config.yaml
depths: [16]
widths: [256]
init: "orthogonal"
eps: 1e-08
batch_size: 128
final_lr_fraction: 0.01
Rows from block 6 of a small sound classifier, named by matrix and row number. Rows with one number belong to one channel. Each number is 128 + 32 x the weight over its row's rms, rounded and kept within 0 to 255. All counts start at 0.
After each channel's rows are labels from the 100 clips, of 14976, where the channel reaches its largest size: "top examples" is what is common among them. Only what is clearly more common there than usual is listed. The data: read English sentences (LibriTTS-R).
# filt: filter width-3 conv, dilation 2 (model.blocks.6.filt.weight, 256x256x3, each kernel summed), inputs 104-155
# gate: gate width-3 conv, dilation 2 (model.blocks.6.gate.weight, 256x256x3, each kernel summed), inputs 104-155
# out: residual pointwise conv (model.blocks.6.out.weight, 256x256x1, transposed), outputs 104-155

filt.75 [123 167 109 119 158 133 158  50 117 134 136 115 146 117 174 126 140 140 149 116 140  81 143 133 127 222 134 101 174 157 139  66 148  75  70 115 133 171 174 116 161 118 103  46  73 115 190 217 101 146 117 142]
gate.75 [ 95 204 127 117 132 139 127 177 146 146 113 143 155 144 151 191 165 156  99  69 124 110 106 147 195 147 134 140 142 121 112 121 142 124  75 150  89 117 113 122 118 145 110 103 116  68 123 107 137 111 117 144]
out.75 [110 149 126 131 134 139 110  91  77 143 170 128 110 143 119 191 134 160 143 119 172 147 106 118 156 122 125 126 128 111 196 156 150 118 129 173 102 117 174 188 148  88 161 169 168 188  92 103  55 212  76 110]
top examples: voice: female

filt.217 [149 118 123 142  51 118 167  63  75 152 145 131 195 123 177 144 168 102 148 138  52 183  90 136 101  98 142 136 117 120 134 109 115 138 133  68 128 183 191 145 129 143 129  76  92 194 148 157 113  82  93 177]
gate.217 [ 90 127 122 161 142 125  76 122 133 106  87  86 142 199 144 147  83 156  63 206 126  73 133 142 152 126  65  96 102 137 135 189 119 149 167 111 121 166 196 182 101 101 102 114 117  98  37 146 150 105 158  54]
out.217 [144 113 135 131 168 142 118 153 160 185 106 153 104 112 137 170 129 131 151 110 146 174 124 120 104 159 121 126  93 174 177  90 143  64 126 136 130 116 169 134  70 124 161 124 176  99 146 121 122  59 103 107]
top examples: voice: male

filt.199 [ 80 138  97 139  61 142  41 144 113 133 117 120  86 135  97 170 152 147 158  98 106 128 148 129 151 160 142  98  89 160 108 107 134 123  92 154 126 133 114 156 108  89  84 125  91 153 129 145 117 125  77 132]
gate.199 [142 122 126 131 110 157  84 113 151 112 112 113 110 180 164 187 143 121  66 156 153 146 142 147 139 163 127 137  74 145  97 114 131 130  97 157  91 117 122 132 146 101 167  95 132 172 134 156 165  96 102 142]
out.199 [135 111 124 170 211 118 151  94 117 152 191  81 131 134 145 139 143 119 157 143 117 114  87 174 140 141 113 131 142 164 190 198 173 125 165 103  64 100 130 132  97 164 145 156 122 133 124 114 126  79 157 169]
top examples: voice: female

filt.100 [ 79 150 133 184  96 178  95 154 174 125 192  73 108 171 112 178 151 114 108 144 106 178  50 160 140 151 118 127  88 160 123 129 147 153 136 105  80 114 158  96 120 107 135  47 121 103  99  86 100 126  95 125]
gate.100 [103 131 103 144 155 139 106 123 176 110  88 114 120 168 176  96  99 112  98 122 147 122 138  87  97 139  98 116 118  61  72 124 110 151  95 102 117 181 218 125 108 151 128  74 145 171 128 146 163 131  74 152]
out.100 [ 88  79 114  93 174 112 149 120 104 159 125 165 125 182 162 169 111 122 120  72  96  94 116 107 152  87 151  43 136 126 133  90 132 163 143 202  96 116  79 166 161  70  93 123 110 164 145  64 103  75 192  87]
top examples: voice: female

filt.82 [153 129  99 151 200 190  95  73 174 140  94 121 113 131 182 100 167 155 127  95 132 120  61 121 140 124 101  96 121 136 156 142  97 137  91 185  56  98 118 127 191  56  84 108 104  90 129 115 110 137 117 134]
gate.82 [103 158 151 147 160 143 128  84 137 153 166 132 123 178 162 125  79 160 122  98 133 156 184 152 110 137 115 136 156 114  82  67 116  96 122 124  97 197 160 110 147  96 130 115  85 156  91 119 103 102 106  85]
out.82 [ 74 121 201  92 145 148 111 127 148 143 144  75 172 148 154 136 118 102 113 115 106 140 133 156  91 179  44 151  81 182 111  98 191 102 139 112 107 114 191 154 159 159 115 173 177 117 103 143 164 119 168 149]
top examples: voice: male

filt.160 [170 130 150  89 101 116  86 160 212 158 120 156 122 174 145 134 102  51 104  51 169 150  91 104 139 162 136 112 101 126 127 148 124 154 146 117 155 139  84 143 176 103 142 149 139 156 121 144 119 118  32 138]
gate.160 [ 93 174 164 113 138 144 134 111 145 164 129 103 177 208 100 178 110 115  53 119  45  96  83 162  89 132 138 104  98 105 139 100 142 141 104 196 121 193 125 192  77 129 167 133 147 148 130 189 159 164 147 139]
out.160 [110 153 101 115 175 161 116 119  84  82 144 122 116 116 119 124 124 155 138 115 123 107 179 147  93 123 101 107  62 121 139 162 180 111 111 128 104 202 139 100  84 138 152 159 133 177 161 125 119 102 134  66]
top examples: voice: male

filt.166 [125 141 183 181 137 128 181 140 153 101 133 134 165 117 138 137 127 159  72 170 154 158 125 123 152 107 105 165  92  91 135 135 142 186 127 165 114 150 105 160 149 175 120 140 114 206 145 148 102 101 159 135]
gate.166 [105 133 156 156 170 126 144 196 122 103  96 140 136 144 104 150 164 140 129 100 112 173 121 208 118 140 124 217 142 145  68 151  64 164 195 136 111 156  71  80  91 155 133 142  67 112 142 133 135 135 181 145]
out.166 [105 114 110 139 125 139 100 161 156 100 138  84 159 166 108 158 130 194 123 157 131 158 112 187  98 117 126 107  78 188  99 184 138 133 104 127 129 142  61 139 104 150 134  58  75  88 151 142 143 107  82 142]
top examples: voice: male

filt.22 [153 144 121 131 114  90 162  93 109 115 103  81  86  85 138  77 110 121 121  78 136 103 135 107 114 136 139 136 112 143 159  99 108 186 157 107 166  80 152 121 108 141 116 129 120 132 160 156 147  87 162  47]
gate.22 [132 129 137 111 110 176 175 124 105 152 194 185 114 148 176 100 174 132 115 134 131 164  81  96 112 124 157  84 108 149 109 156 100 151 160 124 136 146 176 135 108  66  31 144 152 103 122 167 116 100 159 140]
out.22 [178 177 102 103 121 135 127 175 166 125 125 103 165 131 131  98 153 149 195 113 137 132  74 110 130 141 101 117 152 108  70 130 197 134 109 128 127 147 121 126  83 110 149 124 124  76  88 188 136 122 146 120]
top examples: voice: female

filt.39 [150 133 131 161 136 126  61 105 203  59  90 108 115 111 164 134 110 153 131  83 107 121  53  35  94 125  90 156 127 160 139 132 140  96 126 132 112  91 116 148 160 107 122 135 129 123 132  97 143 164 136  90]
gate.39 [145 115 142  76 167  67 103  67 131 171 144 128  59 119 100 122 143 126 114  96 104 147 140  83 145 110 128  83 160  63  98 134  89  86 104 163 172  32 158 122  97 140  79 103 100 155 173 131  81 174 146 104]
out.39 [101 143 110  93  86 111 117 143 106 139 138 110 154 135 103 111 172 112 158 105  58 123 137 152  98 129 126 102 143 132 126 188 102 135  97 140 100 114  88 138 124 123 135 104 117 165 113 122 126 107 134 106]
top examples: voice: male

filt.109 [145 146 102 115 126 115  78  82 138  78 117 189  95 101 115  50 104 157 137 156 142 150  91 178 104 126 126 121  64  95 107 131 155  96  86 116 178 184 115  98  76 139 100 184 113 166  96 134 255 188 136  73]
gate.109 [107 194 121  99 143 145 159  90 125 126 132 124 137 159 144 160 109 103 119 118 120 197 131 124 137 120 105 166  98 159 111 128 105 104 157  99  87 135 106 179 108  58 172  97 110 202 117 149 151 101 157 152]
out.109 [137  89  91 140 124 157 182 168 142 113 151 148 120  99  60 158 179 124 146 153 125 137 127 130 111 203 100 165 182 125  63 108 111 160 167 142 131 120  74 135 157 131 137  87 136 164 172 139  71 111 118  75]
top examples: voice: female

filt.0 [ 59 114  96 144 119 120 177 178 126 163  77 117 118 191 154 154  84  85 198 145 135  58  91 121  90 148 116  75 122 111  92 166 173 167 148 143 105  92  74 142 170 123 149 109 161 114 155 117 148 154 145 102]
gate.0 [103 170 197 184 113 174 101 145 157 148 180 173 169 171 154 100 102 191  26 184 138  82 195 174 143 104 171 157 165 139 113 111 133 170 114  82 152  91  99 107  81 142 209 107 151  87 130 107 156 102 140  91]
out.0 [134 123 117 116 123 118 120 125  84 122  87 113  54 143  98 106 163 106 115 144  94 141 134 108  76 100 138 148 183 128 143 160 149 127 132 111 103 169 132 125  88 102 160 134 134 133 101 116 118 104 167 117]
top examples: voice: female

filt.225 [152 171 135 128 150 115 136 125 104 142 116 104 120 138 131 101 170 106 156 123 118 189  97 116 193 106 144 149 150  97  91 142 146 122 102 143  90 156  98 120 167 115 108 104 114 229 157  94 106  98  63 140]
gate.225 [ 87 134 125 140 133 152  72 167 103 146 163 137 110 106  96 159  25 147 158 173 144 142 112 134 132  92  99  83  73  63 177  92 117 152 124 161  96 111 114 132  82 114 126 193  76 118 141 165 102  95 151 181]
out.225 [149  54 126 157 200 186 152  95  98 178 160 164 140 176 167 161 112 123 145 155 109 177  86 130  93 160 165  86 168 120 114 165 129 100 131 138 148 148 125 214  78 161  93 177  91 148 110 183 118 119 106 155]
top examples: voice: male

filt.168 [ 85 180 200 101  96 121 111 137 107 125 168 150 140 140 157 116  93 166 175  91 108 124 119 118 122  99 108 117 140 161 158 155 133 104 129  94 115 199 109 145 106 138 105 139 171  93 147 102 157  81 130 118]
gate.168 [171 126 128 108  97 179 173 176 154 184 126  92 123 137 118 126 143 103  84  94 149 169 155 137 150 174  86 145 110 106 146 123 130 130 141 154 161 101  90  96 125  77  83 148 146 112 126 130 159 126 195 147]
out.168 [111  88  95 188 156 128 179 138 210 106  86 150 145 129  94 109 165 165 102 148 120  80 151 131 181 162 131 172  99  60  74 108 125 163 117 153  96  74 124 101 114 139 137 138 108 112 144 128 123 176 130 109]
top examples: voice: male

filt.70 [104 130  68 197 156 153  95 107 126 167  94 147 133 135 128 165 161  84 109 151 158 110  76  57  90  92 106 114 104 155 179 179 139 127 160  84 238  86 146 143 138 142 144 130  75 123 173 193 121 132 140 156]
gate.70 [126 155 129 118 211  78 164 185 141 141  76 126 141 155  90 136 166 121 154 140 151 137 102  92 155 100 164 128  83 164  82 151 146 127 145  94 144 114 163 150 143 153 146 147  68 146 138 119 110  68 171 138]
out.70 [135 153 142 104  62 125 166 136 178  95  59 107 134 131 157 136 155  91  96 123  97 145 140 118 111  94  93 106 109  58  98 169 118 149 127 104  90  70 172 127 173 105  77 114 185 128  93  92 144  95 117 146]
top examples: voice: female

filt.173 [118 110 106 118 103 119 188 152  81  81  65 131 113  98 153 167 170  88 152 184 135 134 168  85 171 104 142 146 117 167 139 108  62 152 101 183 128 136 133  98 128 132 150 190 124 165 125 154 147 133 128 126]
gate.173 [ 88 140 154 117 166  79 115  79 165 210 167 123 133 142 139 129 132 129 137 120 169 181 146 183 118 159 124 128 129 146 170 110  83 164  82  80 181  90 119 142 116 134 194 144 146 127 113 149  91 170 108 172]
out.173 [ 99 147 138 105 147 127 184 134 149 122 116 124 133 136  91 103 117 115 121  65 122 145 121 137 123 166 104 127 195 169  87 165 165 126  92 114 109  77 172 113 142  86 116 116  89 170  68  81 163 160 136 108]
top examples: voice: female

filt.13 [117 138 103 140 162 110 164 149 114  65 159  89 140  80 127 120 128 163 137 121  96 137  76 101  96 149 133 147  74  83 135 101 101 115 113 148 105 138 136  95 119 113 206  71 178  90  89 162  76 126 130 135]
gate.13 [123 101 147 160 143 154 165  64  74  48 130 168 185 121  76 132  85  97  74 174 109  62  83 152 147 129 161  92 104  99 181 174  98 129 158 140 154  72  85 160 102 124  99 121 151 114 112  83 101 132 138 114]
out.13 [114 146 151  97 119 144 162 132 123 144 136 102 172 156 120 137 158 132  42 127 128 113 138 126 124 169 200  84 111 172  79 109 223 112 179 108 159  64 129 120 124 125 127 152 108 117 143 187 126 133 159 126]
top examples: voice: male

filt.58 [ 85 125  97 127 204 128  98 146 154 154  80 124 119 137 105 172 126  92 172 137 138 102 121 144  97 181 124 141 115 182 139  90 112  88 198  32 103 142 156 119 145 104 145  94  94  65 154 106 141  67 124 169]
gate.58 [158 135 103 118 109 182  68  56 119 128  76 136 113  92 106 147 188  79  98 126 113 153 126 158 154 113 182  35 129 136  95 141 152 150 140 144  90 154 150 137 115 125  96 122 158 151 120  88 146 126  71 112]
out.58 [205 109 119 169 136 179 164 168 138 208  62  73 175 101 159 100 202 168 120 106 114 221 156  70 123 134  85 150 147  57 143 170 147 167 137 140 101 128 109 149 119 113 128 152 146 110 131 132 108 146  84 108]
top examples: voice: female

filt.97 [ 63 143 136 123 100  61 170 156  82 185 102 139 118 163  86 106 148 112 121  79 105 107 165  70 102  76 114 163 133 165 137 109 107 111 153 112  80 164 119 144 129 144 151 105 156 121 165 163 149 143 153 177]
gate.97 [135 111 115 122 105 151 128 160 170 143 145  98 122 141 127 121 149 153  68 132 173 108 169 116 139 134 173 205 115 146 119 116  83 119 104 159 174 102 154 156 118 132 163 134 113 182  75 125 134 107 137 111]
out.97 [115 153  69 128 155 141 109 114 113 138 119 137 158 105 157 165 166 136 113 112 207 176 190 212 110 126 185 162  95  92 123 107 140 174 128  95 160  67 109 152 161  77  76 145 122 116 105  91 157  86 163 104]
top examples: voice: male

filt.248 [ 73 113 145  95 145 145 198 121 176 137 181 109  87 137 121  77 120  84 197 131  77 161 124 124 115  69 133 103  66 106 126 196 121 122  77 165 137 106 133 146 120 171  64 132 144 162 117  92 123 119 165  93]
gate.248 [112 120 106 164 115 193  64 143 155  74 183  72 129 151 148 125 123 155 174  86 149 110 124 125  65 144 128 156 124 137 107 140 115 151 127 114 134 161  94 107 133  81 186 139 127 119 113 167  76 120 126 164]
out.248 [159 114 127 146 163 143 149 117 148  88  70 108 175 128  44 137  81 169 123 145  97 171 145 129 135 131  93 146  97  51 108 150 100 121 158 162 124 103  81  93 118 136 207 118 155 106 106 117 157 140  65  82]
top examples: voice: male

filt.237 [171 163  63 169  94 150 118 168 130 113  97 124 114 132  91  75 105 167 113 149 159  65 154  79 112 126 180 119 102 131 122 134 135 138 133 108 146 183 142 134 110 100 170 111  83  94 106  46 121 125 147  86]
gate.237 [117 117 140  82  86 129  75 112  93 123 163 133 128 117 158 119 119 138  84 146 164 140 165 144 114 157 150 145 189  72 139 126  82 140  98 102 129 135 102 149 142 101  76 133 132 129  97 120 176 123 136 124]
out.237 [149  90 123 155 141 103  89 155 126 117 154 141  45  99 142 185 123 108 102  92 159 170 119 132  89  88 169 167 139 144 119 150 233 155 173 142 105 133 122 125 120 123 113 112 168  95 141 154 143 101 180 169]
top examples: voice: male

filt.213 [149  67 203  98  50 102 170 156 159 174 164  82 115 131 124 154 175 145  93 159 143 104 132 162 138 185  73  85 121 117  79 102 142  53 128 133  92 141 110  89 107 108 155  63 135 151 140 163 184 123 108 133]
gate.213 [ 84 167 144 129 145 107  87 157 201 138 124 107 150 105 159 158 134 110 118  91 109 110 139 128 152  73 129 134 161 158 124 135 152 102 165 152  83 142  89 129 131 164 157  84 121  54 147 122 143 116 147  64]
out.213 [160 130 166  93 141 130 141 114 137 118 119 169 132 150 141 129 137 115 142 105 134 143 158 123 163 101 164 191 138  95 158 113 140  71 158 113 159 170 169 151 151 156 110  83 155 133 118 158 161 139 178 114]
top examples: voice: female

filt.83 [124  88 162 131 164 164  94 175 116 138 140 181  48  95 166 111 111 111 158 185 132 141 170 157 128  99  86 135 123  97 101 109  88 113 138 129 111 142 135 134 164  86 144 176  68 105  99 159 153  72 142 155]
gate.83 [144 188 134 112 213 109 131 145  96 160 226 157 165 116 170 156  92 107 103 115 130 141 112 152 140 137 174 157 103  77 139 162 176 127 163 162 138 129  98 105 163 131 177 158 143 140 125 123 132 176 144 121]
out.83 [ 94 113 152 147 146 116 120  65 164  90  99 131 126 134 140 100 103  99  81  60 134 137 162 109 118 109 134 109 119 102 145 130 109 104 181  91  81  94 131 134 153 130 124 140 127 130 145 146 144 121 129 148]
top examples: voice: male

filt.101 [104 136  62 122 170 138  88 157 142 161 108 183 125 136 117  87 116 183 111 116 110 139  91  90 136 101 176 144 147 170 154 131 147  67 156 124 205 101  93 126  94 105 116 130 115 111 116  95  94  77  88 187]
gate.101 [ 93  52 147 132  79  56 102 122 100 111  92 132 137 169 123  88 130 133  57 194 113 120 101 127  96 149 128 140 101 130 111 111  92 126 116 174 175 124 152 144 151 147 114 123 143 177  76 134  97 113 105 122]
out.101 [147 143 178 187 170 180 127 184 141  84  63 130 106  67 125 109 133  77 171 130 165 156 124 146  74 128 110 134 150 128 105 149  81 184  88  57 125 191 119 147 164 147  93 167 149 121  66  92 145 173 121 153]
top examples: voice: female

filt.120 [ 81 117 132 163 121 100 152 136 140 128 139 138 142 105 148  83 100 184  83  64 125 121 218 120 186 109 130 140 163 174  65 107 142  89 196 138 109 149 134 127 151 193 154 106 143 138 148  98 105 129 180 196]
gate.120 [ 87 144 119 143 124 126 139 110 123 120 146 162 117  70 156 113 108 161 143 114 135 172 126 172 105 136 155 135 152  70  62 127 186 117 175  81 130 115 134  73  83 149 170  81  83  99 167 168 170 179 114 108]
out.120 [ 55 166 150 151 118 124 147 109 176 167 166 106  70 125 205 145  74 101 137  73 150 145 106 105 110 117  39 178 145  95 179  67 120 171  62 122 160 131 137 166 133 156 106 156 106  93 151 125 112 111 171  94]
top examples: voice: male

filt.205 [ 91 179 141  93 123 108 103 157 119 135 138 105 144 164 134  79 107 175 155 103 148 114 122 165 159 138 169 138 107 179 163  74 145 166  91 159  96 171  72 178  86 159 105 122 129 140 153 141 164 140 134  85]
gate.205 [175 126 136 126 151 137 167 170 163 109 104 147 152 160 156 109 160  61 121 118 149 126 129 151 140 142 151 180 134 182 124 120 120 103 142  29 103 131 189 126 128 117 126 175 190 110 174 149 126 163 134  65]
out.205 [114  94 160 139 127 124  83  88  93 110 142  74 106 194 159  78 117 102 193  93 160 150 121 133 126 124 161 111  62 126 136 152 122  71 128 125 101 156 168 125 129 176 122 120 103 152 124 151 103 129  92 105]
top examples: voice: male

filt.52 [158 181  96 120 114 109 110 117 126 132 105 148 118 111 153 134 134  85 138 109 119  92  65  89 144 137 119 134  71 113 137 182 143 121 145 154 163 102 183 177 144 192  71 138 147 167  74 165 155 131 151  75]
gate.52 [ 81 121 118 135 184 128 122  95 158 164 161 139 107 148 149 155 115  73 112  72 151 120 103 103  78 107 164 109 122 147 152 163 124 144 103 156 153 173 127  78 126 126  93 109 140 159 147 151 102 134  93 187]
out.52 [158 114 107 142 167 135 163 125 166 138 135 149 121 158  88 146 131 106 118 197 129 135 102 172 214 158 110 122 124  69 134 132 117 162 123 169 121 193 116 144 101 119 150 109 130 151 103 177 105 152 120  77]
top examples: voice: female

filt.182 [176 137 155  64 124 183  98  99 146 116  87  96  90 173 169 157 187 109 143 145 132 120 130 125 133 154 155 159 112 163  92 126 127  99 122 106 136 137 154 173 149 130 163 152 120 125 115 198 142 103 186 133]
gate.182 [127 141 167 102 145 138 110  92 192 158  98 124 146 101  76 123 170 116 123 133 122 129 136 118 140 143  84  78 126 133  52 121 158 109 174  95 155 206 120 107 122 134 118 167  84  90 127 161 116 162 123 169]
out.182 [190 124 135 121 101 135 133  88 113 162 170 158 170 134 168 150 133  81 114 148 146 172 157  67 141 156 154 131 181 120 117  94 150 173 111  59 128 134 119 180 135 166 122 128 163 141 110 113 142 145 105  85]
top examples: voice: male

filt.92 [125 101 158  79  84 137 108 139 133 104 171 164 118 188  97 124 120 103 145 132 140 103 131 178 136 121 137 125 165 161 161 171 150 136 146 154  94 142 138 102 153 119 166 138 115  93 175 134 154 104 140  80]
gate.92 [107  89 125 138  98 190 158  91  75 161 100 157 119 109 105 110 133 126 128 125 158 127  88 152 126 117 126 147 173 154 155 185 126 140 143 192 131 157 106 167 120 103 109 167  90  89 149 119  58 119  62 100]
out.92 [ 91 154 118 110 145 165  83 164 192 179 133 159 119  29 151  98  99 125 141 133 107 142  87 102 112 132  95  89 145  85 114  62 141 110 173 146 102  77  82 113  75  94 176 145 137  89 148 199 133 154 112 162]
top examples: voice: female

filt.148 [148 147 144 139  84  98 135 113 112 111  85 128 108 137 178 158 116 112 160 112 134 108 176 148 175  87 101 106 111 136 122 104 111 137 116  87 116  86 170 155 107  90  78 166 168 156  81 151 135 109 113 104]
gate.148 [170 126 152 123  99  93 142  92 139 117 124 140 172 158 167  97 116 158 118 116 174  84 136 158 139 160 134 149 182 166  67 140 125 155 157  78 168 159 111 159  65 143  96 107 163 110 133 153 114 120 121 160]
out.148 [143 155 106  97 148 110  87 141 171 119 131 176  97 142 102  83 131 143 148  77 165 194  73 106  73 158 128 141 131 195 179  79 103 158  73 116 105 158  79 136 137  71  97 177  67  97 150 179 217 118 140 135]
top examples: voice: male

filt.125 [117  49 121 131 108 103 139 167 146 116 110 111  69 146 141 133 134 103 114 115 153  76  94 143 110 127 142  98 116 114  95  71 204 127  90 111 106 159 117 109 106 137 185 148 133  53 126  87 146 126 142 166]
gate.125 [119 145 125  93 210 109 145 114 137 142  86 134 171 127 143 176 143 131 126 169 158 111  92  58 172  87 126 131 109 153 139  79  28 130  79 157 127 168 167 141 129 152 114 112 151 122 129 136 159 178 159 148]
out.125 [130 166  97 136 187  86  79 123 132 148 110 136 162 161 142 126 123 126 133 162 119  74 183 153 156 155 117  61 134 123 114 166 114 129 126 152  94 169  95 124 100  96  96  77 159 135 113 137 146  92 149  59]
top examples: voice: female

filt.112 [145 130 106 181 162 154  98 112 108 131  88  93 158 130  90 183 131 202 141 156 130 135 148 146  75 132 191 161  96 109 165 179 174 177 121 147 110 111 152  79 179  97 143 182 117 125 151  69 197 162 142 101]
gate.112 [ 59 136 138 115  97  58 192 118 159 185 147 153  80 129 124 144 113  98 139 119 112 102 176  98 117 121 118  98 127 115 134 105 177 141 208 122 109  95 144 120 139  95 193 154 150  87 127  95  97 185 229 101]
out.112 [145  90 121 171  65  98  85 145  91 121 177 202 179 172 145  64 189 146 113 132 103  89 163 107 160  94 165 111 117 152 195 123  89  90 150 137 132  78 156 155 115 134 101 154 135 146 165 113 125 117 128 106]
top examples: voice: female

filt.95 [142  81 124  99  89  95 165 145 172 142 162 122  74  62 125 165 105  96 142 152  71 134 108  94 148 136 102 116 123 101 120 137 132  83  91  68  86 104  39 138 105 104  87 131 132 158  54 145 156 138 159  91]
gate.95 [134 148 129 163 207  92 135  64 126 126 128 109 137 129 170 126  73 109 158 120 127 102 132 162 145  93 123 101 126 168  72 105 150 138 113 164  94 112 125 113 108 156 125 142 164 171 151 147 123 160  98 132]
out.95 [ 94 141 116 220 132 117 102 162 149  68 126 139 152 132 134 166 185 109 158 124 194 136 118 133  80 131 127 111 156 118 138 112  88 106 144 111  77 155 159 131 135  82 128  66 151 115 135 173 170 169  98 115]
top examples: voice: female