Rows from block 5 of a small sound classifier, named by matrix and row number. Rows with one number belong to one channel. Each number is 128 + 24 x the weight over its row's rms, rounded and kept within 0 to 255. All counts start at 0. Numbers have three digits each.
Before each channel's rows are labels from the 100 clips, of 14976, where the channel reaches its largest size: "loudest" is the band of the loudest frequency at the time of the peak. Only what is clearly more common there than usual is listed. The data: read English sentences (LibriTTS-R). In brackets: how many of the 100, against the usual share in percent.
# filt: filter width-3 conv (model.blocks.5.filt.weight, 256x256x3, each kernel summed), inputs 74-110
# gate: gate width-3 conv (model.blocks.5.gate.weight, 256x256x3, each kernel summed), inputs 74-110
# out: residual pointwise conv (model.blocks.5.out.weight, 256x256x1, transposed), outputs 74-110

loudest: 500 to 1000 Hz (28 vs 7.1)
filt.137:121134162111156196101078134169120097115127165174111106124153120118164141132144109102133094073136134145128131133
gate.137:135144112115117146092138110126101130106142132111153149120125124195160114125168149142109148111132188134104094130
out.137:131124120169157142183162103120108113081128112196116137131126168133114126139120082148128130142122113103144147120

loudest: 250 to 500 Hz (29 vs 12.5)
filt.95:123101142119113119114114123123146166103080134133140169179148098124163117140112098126163100120106136094143093100
gate.95:120135112112154075169132130133147129099129107121143110086125130140124087139105113133133177115123149142138162107
out.95:101124155133124157112144141140166143114132094159135139097183158187151161117146081172111167129113094161141136138

loudest: 4000 to 8000 Hz (36 vs 5.3)
filt.87:149139118145170141139135115081122077156115147118136118127111105107094151136111139156123146116153129118147135134
gate.87:135143119125101115153133135102100140175154105154112126150083163122103157112104163180128155125132151148127121166
out.87:171085141137130123139084130120131111133090104124126113086171110104142089084164110156108106142209145125158149123

loudest: 250 to 500 Hz (36 vs 12.5)
filt.76:165130159152131151134174136104157124186130121103089134108101161138114168093128097179136066163126130110147145120
gate.76:080135151159167136142097114117083128134144142094111131125095145140109118121143135170121116115127106117118102111
out.76:164115125140106137102077121120166106162141129118151156151105132131125136178124145161122129114173098134111143132

loudest: 250 to 500 Hz (29 vs 12.5)
filt.44:134082128138122139100136114112158126116119143120150111124155142130150139143086129135142086092132109159105169177
gate.44:090131094070152125102123110136106126127153116133172124110155141113164167196149147132177101126155114091110154138
out.44:091130117122126100136155118114157158142147111133129126113127176125143112133132120105135103107153114073118159101

loudest: 250 to 500 Hz (42 vs 12.5)
filt.156:144164101134141117141094146079098100128082127171111116151128124156088132125169120116130178119130115131106095125
gate.156:085138154120169148103135139135083169120121116110102140119130143166106100148166122149113178153145127121122133169
out.156:133141130100143141118107141119144116138116108144123169146096132133163183123128146132094116122133128118129189135

loudest: 500 to 1000 Hz (26 vs 7.1)
filt.62:133149168131188143128157123112101105096164147095133155144115094117123107130104137146157143119112104101110100120
gate.62:136121109184101161152154143147093137113062123112117143136160131145133121115144154114101180123140131126117122122
out.62:123121117114094169172135136126149106148178102118129121105102125142110145109106120114118106113164126158106080107

loudest: 250 to 500 Hz (30 vs 12.5)
filt.102:177107110112132131124082134130112104110151101157098115108101087161167123175119189076128118109076156110110131156
gate.102:112092138115086147120135143122099155112129121143111134161141128107097165128114102153170103100145123102157088137
out.102:122087133131147145091101119146114153112090129161140140106099094090170152095125128109147136151158114126122138130

loudest: 250 to 500 Hz (29 vs 12.5)
filt.159:080203096144111086155146113133107114111113118141128124111130134111123181127107092122114099136132163150119117111
gate.159:127105113100113130129145110146093161155124109097162137126126138127128124114126111092148130126132099113191138134
out.159:118082134166097135135174182147150131152148132140161157126157122141155138124164089124135153137158101144133138109

loudest: 250 to 500 Hz (29 vs 12.5)
filt.123:141128086149121102111069137105162111171153100123104133107136156154135147116120102153128096189113125122150077107
gate.123:110133108136146129129132126127152157126147156086092153167087125143167112138133154143094099130132169172106136152
out.123:120142141115148128144132134141141128142109133120142138165110097110115125144088158154083157130149174122139119124

loudest: 250 to 500 Hz (31 vs 12.5)
filt.154:173172123149113156137144123135129140107150100140108135153154119152089161137145113183123122122099116136147123136
gate.154:139158128122120106125149160138135126099072131128158073147136152127145113135111112134117125094123107141158131096
out.154:118126127085114105164108080076141141149125130133162154134134163114170153075128139182134154122134157109145111116

loudest: 250 to 500 Hz (37 vs 12.5)
filt.157:112106171139147106123131133114143152071120131118128087167148109172091116146177172118107143137139114136162133098
gate.157:103101173141120149137098143108074154120139080095168109151123172140126111133132144105145136133147147136138139148
out.157:131138125119129157148139172121132150172166125121138142102115139104108111139147113117141117155124119134096100151

loudest: 250 to 500 Hz (34 vs 12.5)
filt.216:126119137145073123123139161149138141128151139136152122171173162149125146128154155169126143143124109133155102072
gate.216:119080133178141111151092094151150092093125098122126113123119109110149086122145150195134110129135108152122142124
out.216:130125129142124144109102128115137146146117113182171105102088105149162144157149097137110115143110079129145144130

loudest: 250 to 500 Hz (32 vs 12.5)
filt.194:125161088111123114153142120104082139126077088138148145146177135140102066140142091127135102107163096112151111128
gate.194:107138149141114136123139114128135134148174130127155210129092112107101129135131099106151143138085111114131113135
out.194:143100149101074122124132139139155118125133161162055153124097116111119107115166100185126157137134154109130108117

loudest: 250 to 500 Hz (31 vs 12.5)
filt.72:165126122076125137138120117130124154095131115154114134143138148088104077112134150137122135097102170099135133076
gate.72:135138097146133113164130123120147100113162076110149096118101125130179114091124177168126106092051106112110110108
out.72:140134119138084106185161171125150137131212112081131143105115155172104127147132146118151124152140169178165141080

loudest: 250 to 500 Hz (54 vs 12.5)
filt.242:137117106170123114132126132193114149157147140174150119118112160124155099155148109107090107080092099134135148136
gate.242:113102130150192142138166147184096159147154149105149070101133110099116119104094116113091157121180164094095140122
out.242:125120093112103163149152102132125158090090124073134150161124164100124116124139150130115153111151128160121070125

loudest: 250 to 500 Hz (33 vs 12.5)
filt.92:148121131152136107119091128092155122104156121109138152164159107100165108155131103155137076129124101091092167163
gate.92:121113087104157158068131101108109157131102139128117104155116119146108142132128132174125161124191158082113137116
out.92:133144109116143131155133140156157142152058122111147137144148195139161068165153094126109154115123120140124107130

loudest: 250 to 500 Hz (31 vs 12.5)
filt.93:091110118143150109103118134081117155148110104081103127126130123087118101144125129152143145097132142137159139184
gate.93:107118135166181125167130073109063169103144172104173124119146185104146130097123109135161157142145147111110140144
out.93:116149106124136104071156119101167145090085146120146138128111121121151129177121132096111156105150175158119104122

loudest: 250 to 500 Hz (31 vs 12.5)
filt.30:116082139128118173140135118141145143137126147164118135123122129128134116167108109112106129158165167131123139173
gate.30:108134140126126138105131099104133133149145140142136108165116080165074164118106133111134125092112137145121134121
out.30:110123145116115100102144118158125128138140124139110132149156101133086108093107187150120126100100126076122125109

loudest: 4000 to 8000 Hz (32 vs 5.3)
filt.119:144110088135140125080072146110158134140134111095081092168120156143156108142140153118137086064101095180118167151
gate.119:173157104120145141127150118140107131136138124153117156139141177129123178128147131162124148094154182105109094111
out.119:120133138146110165142135108116135150126171131157167163125104094108153163101143132156108091142173143068090113114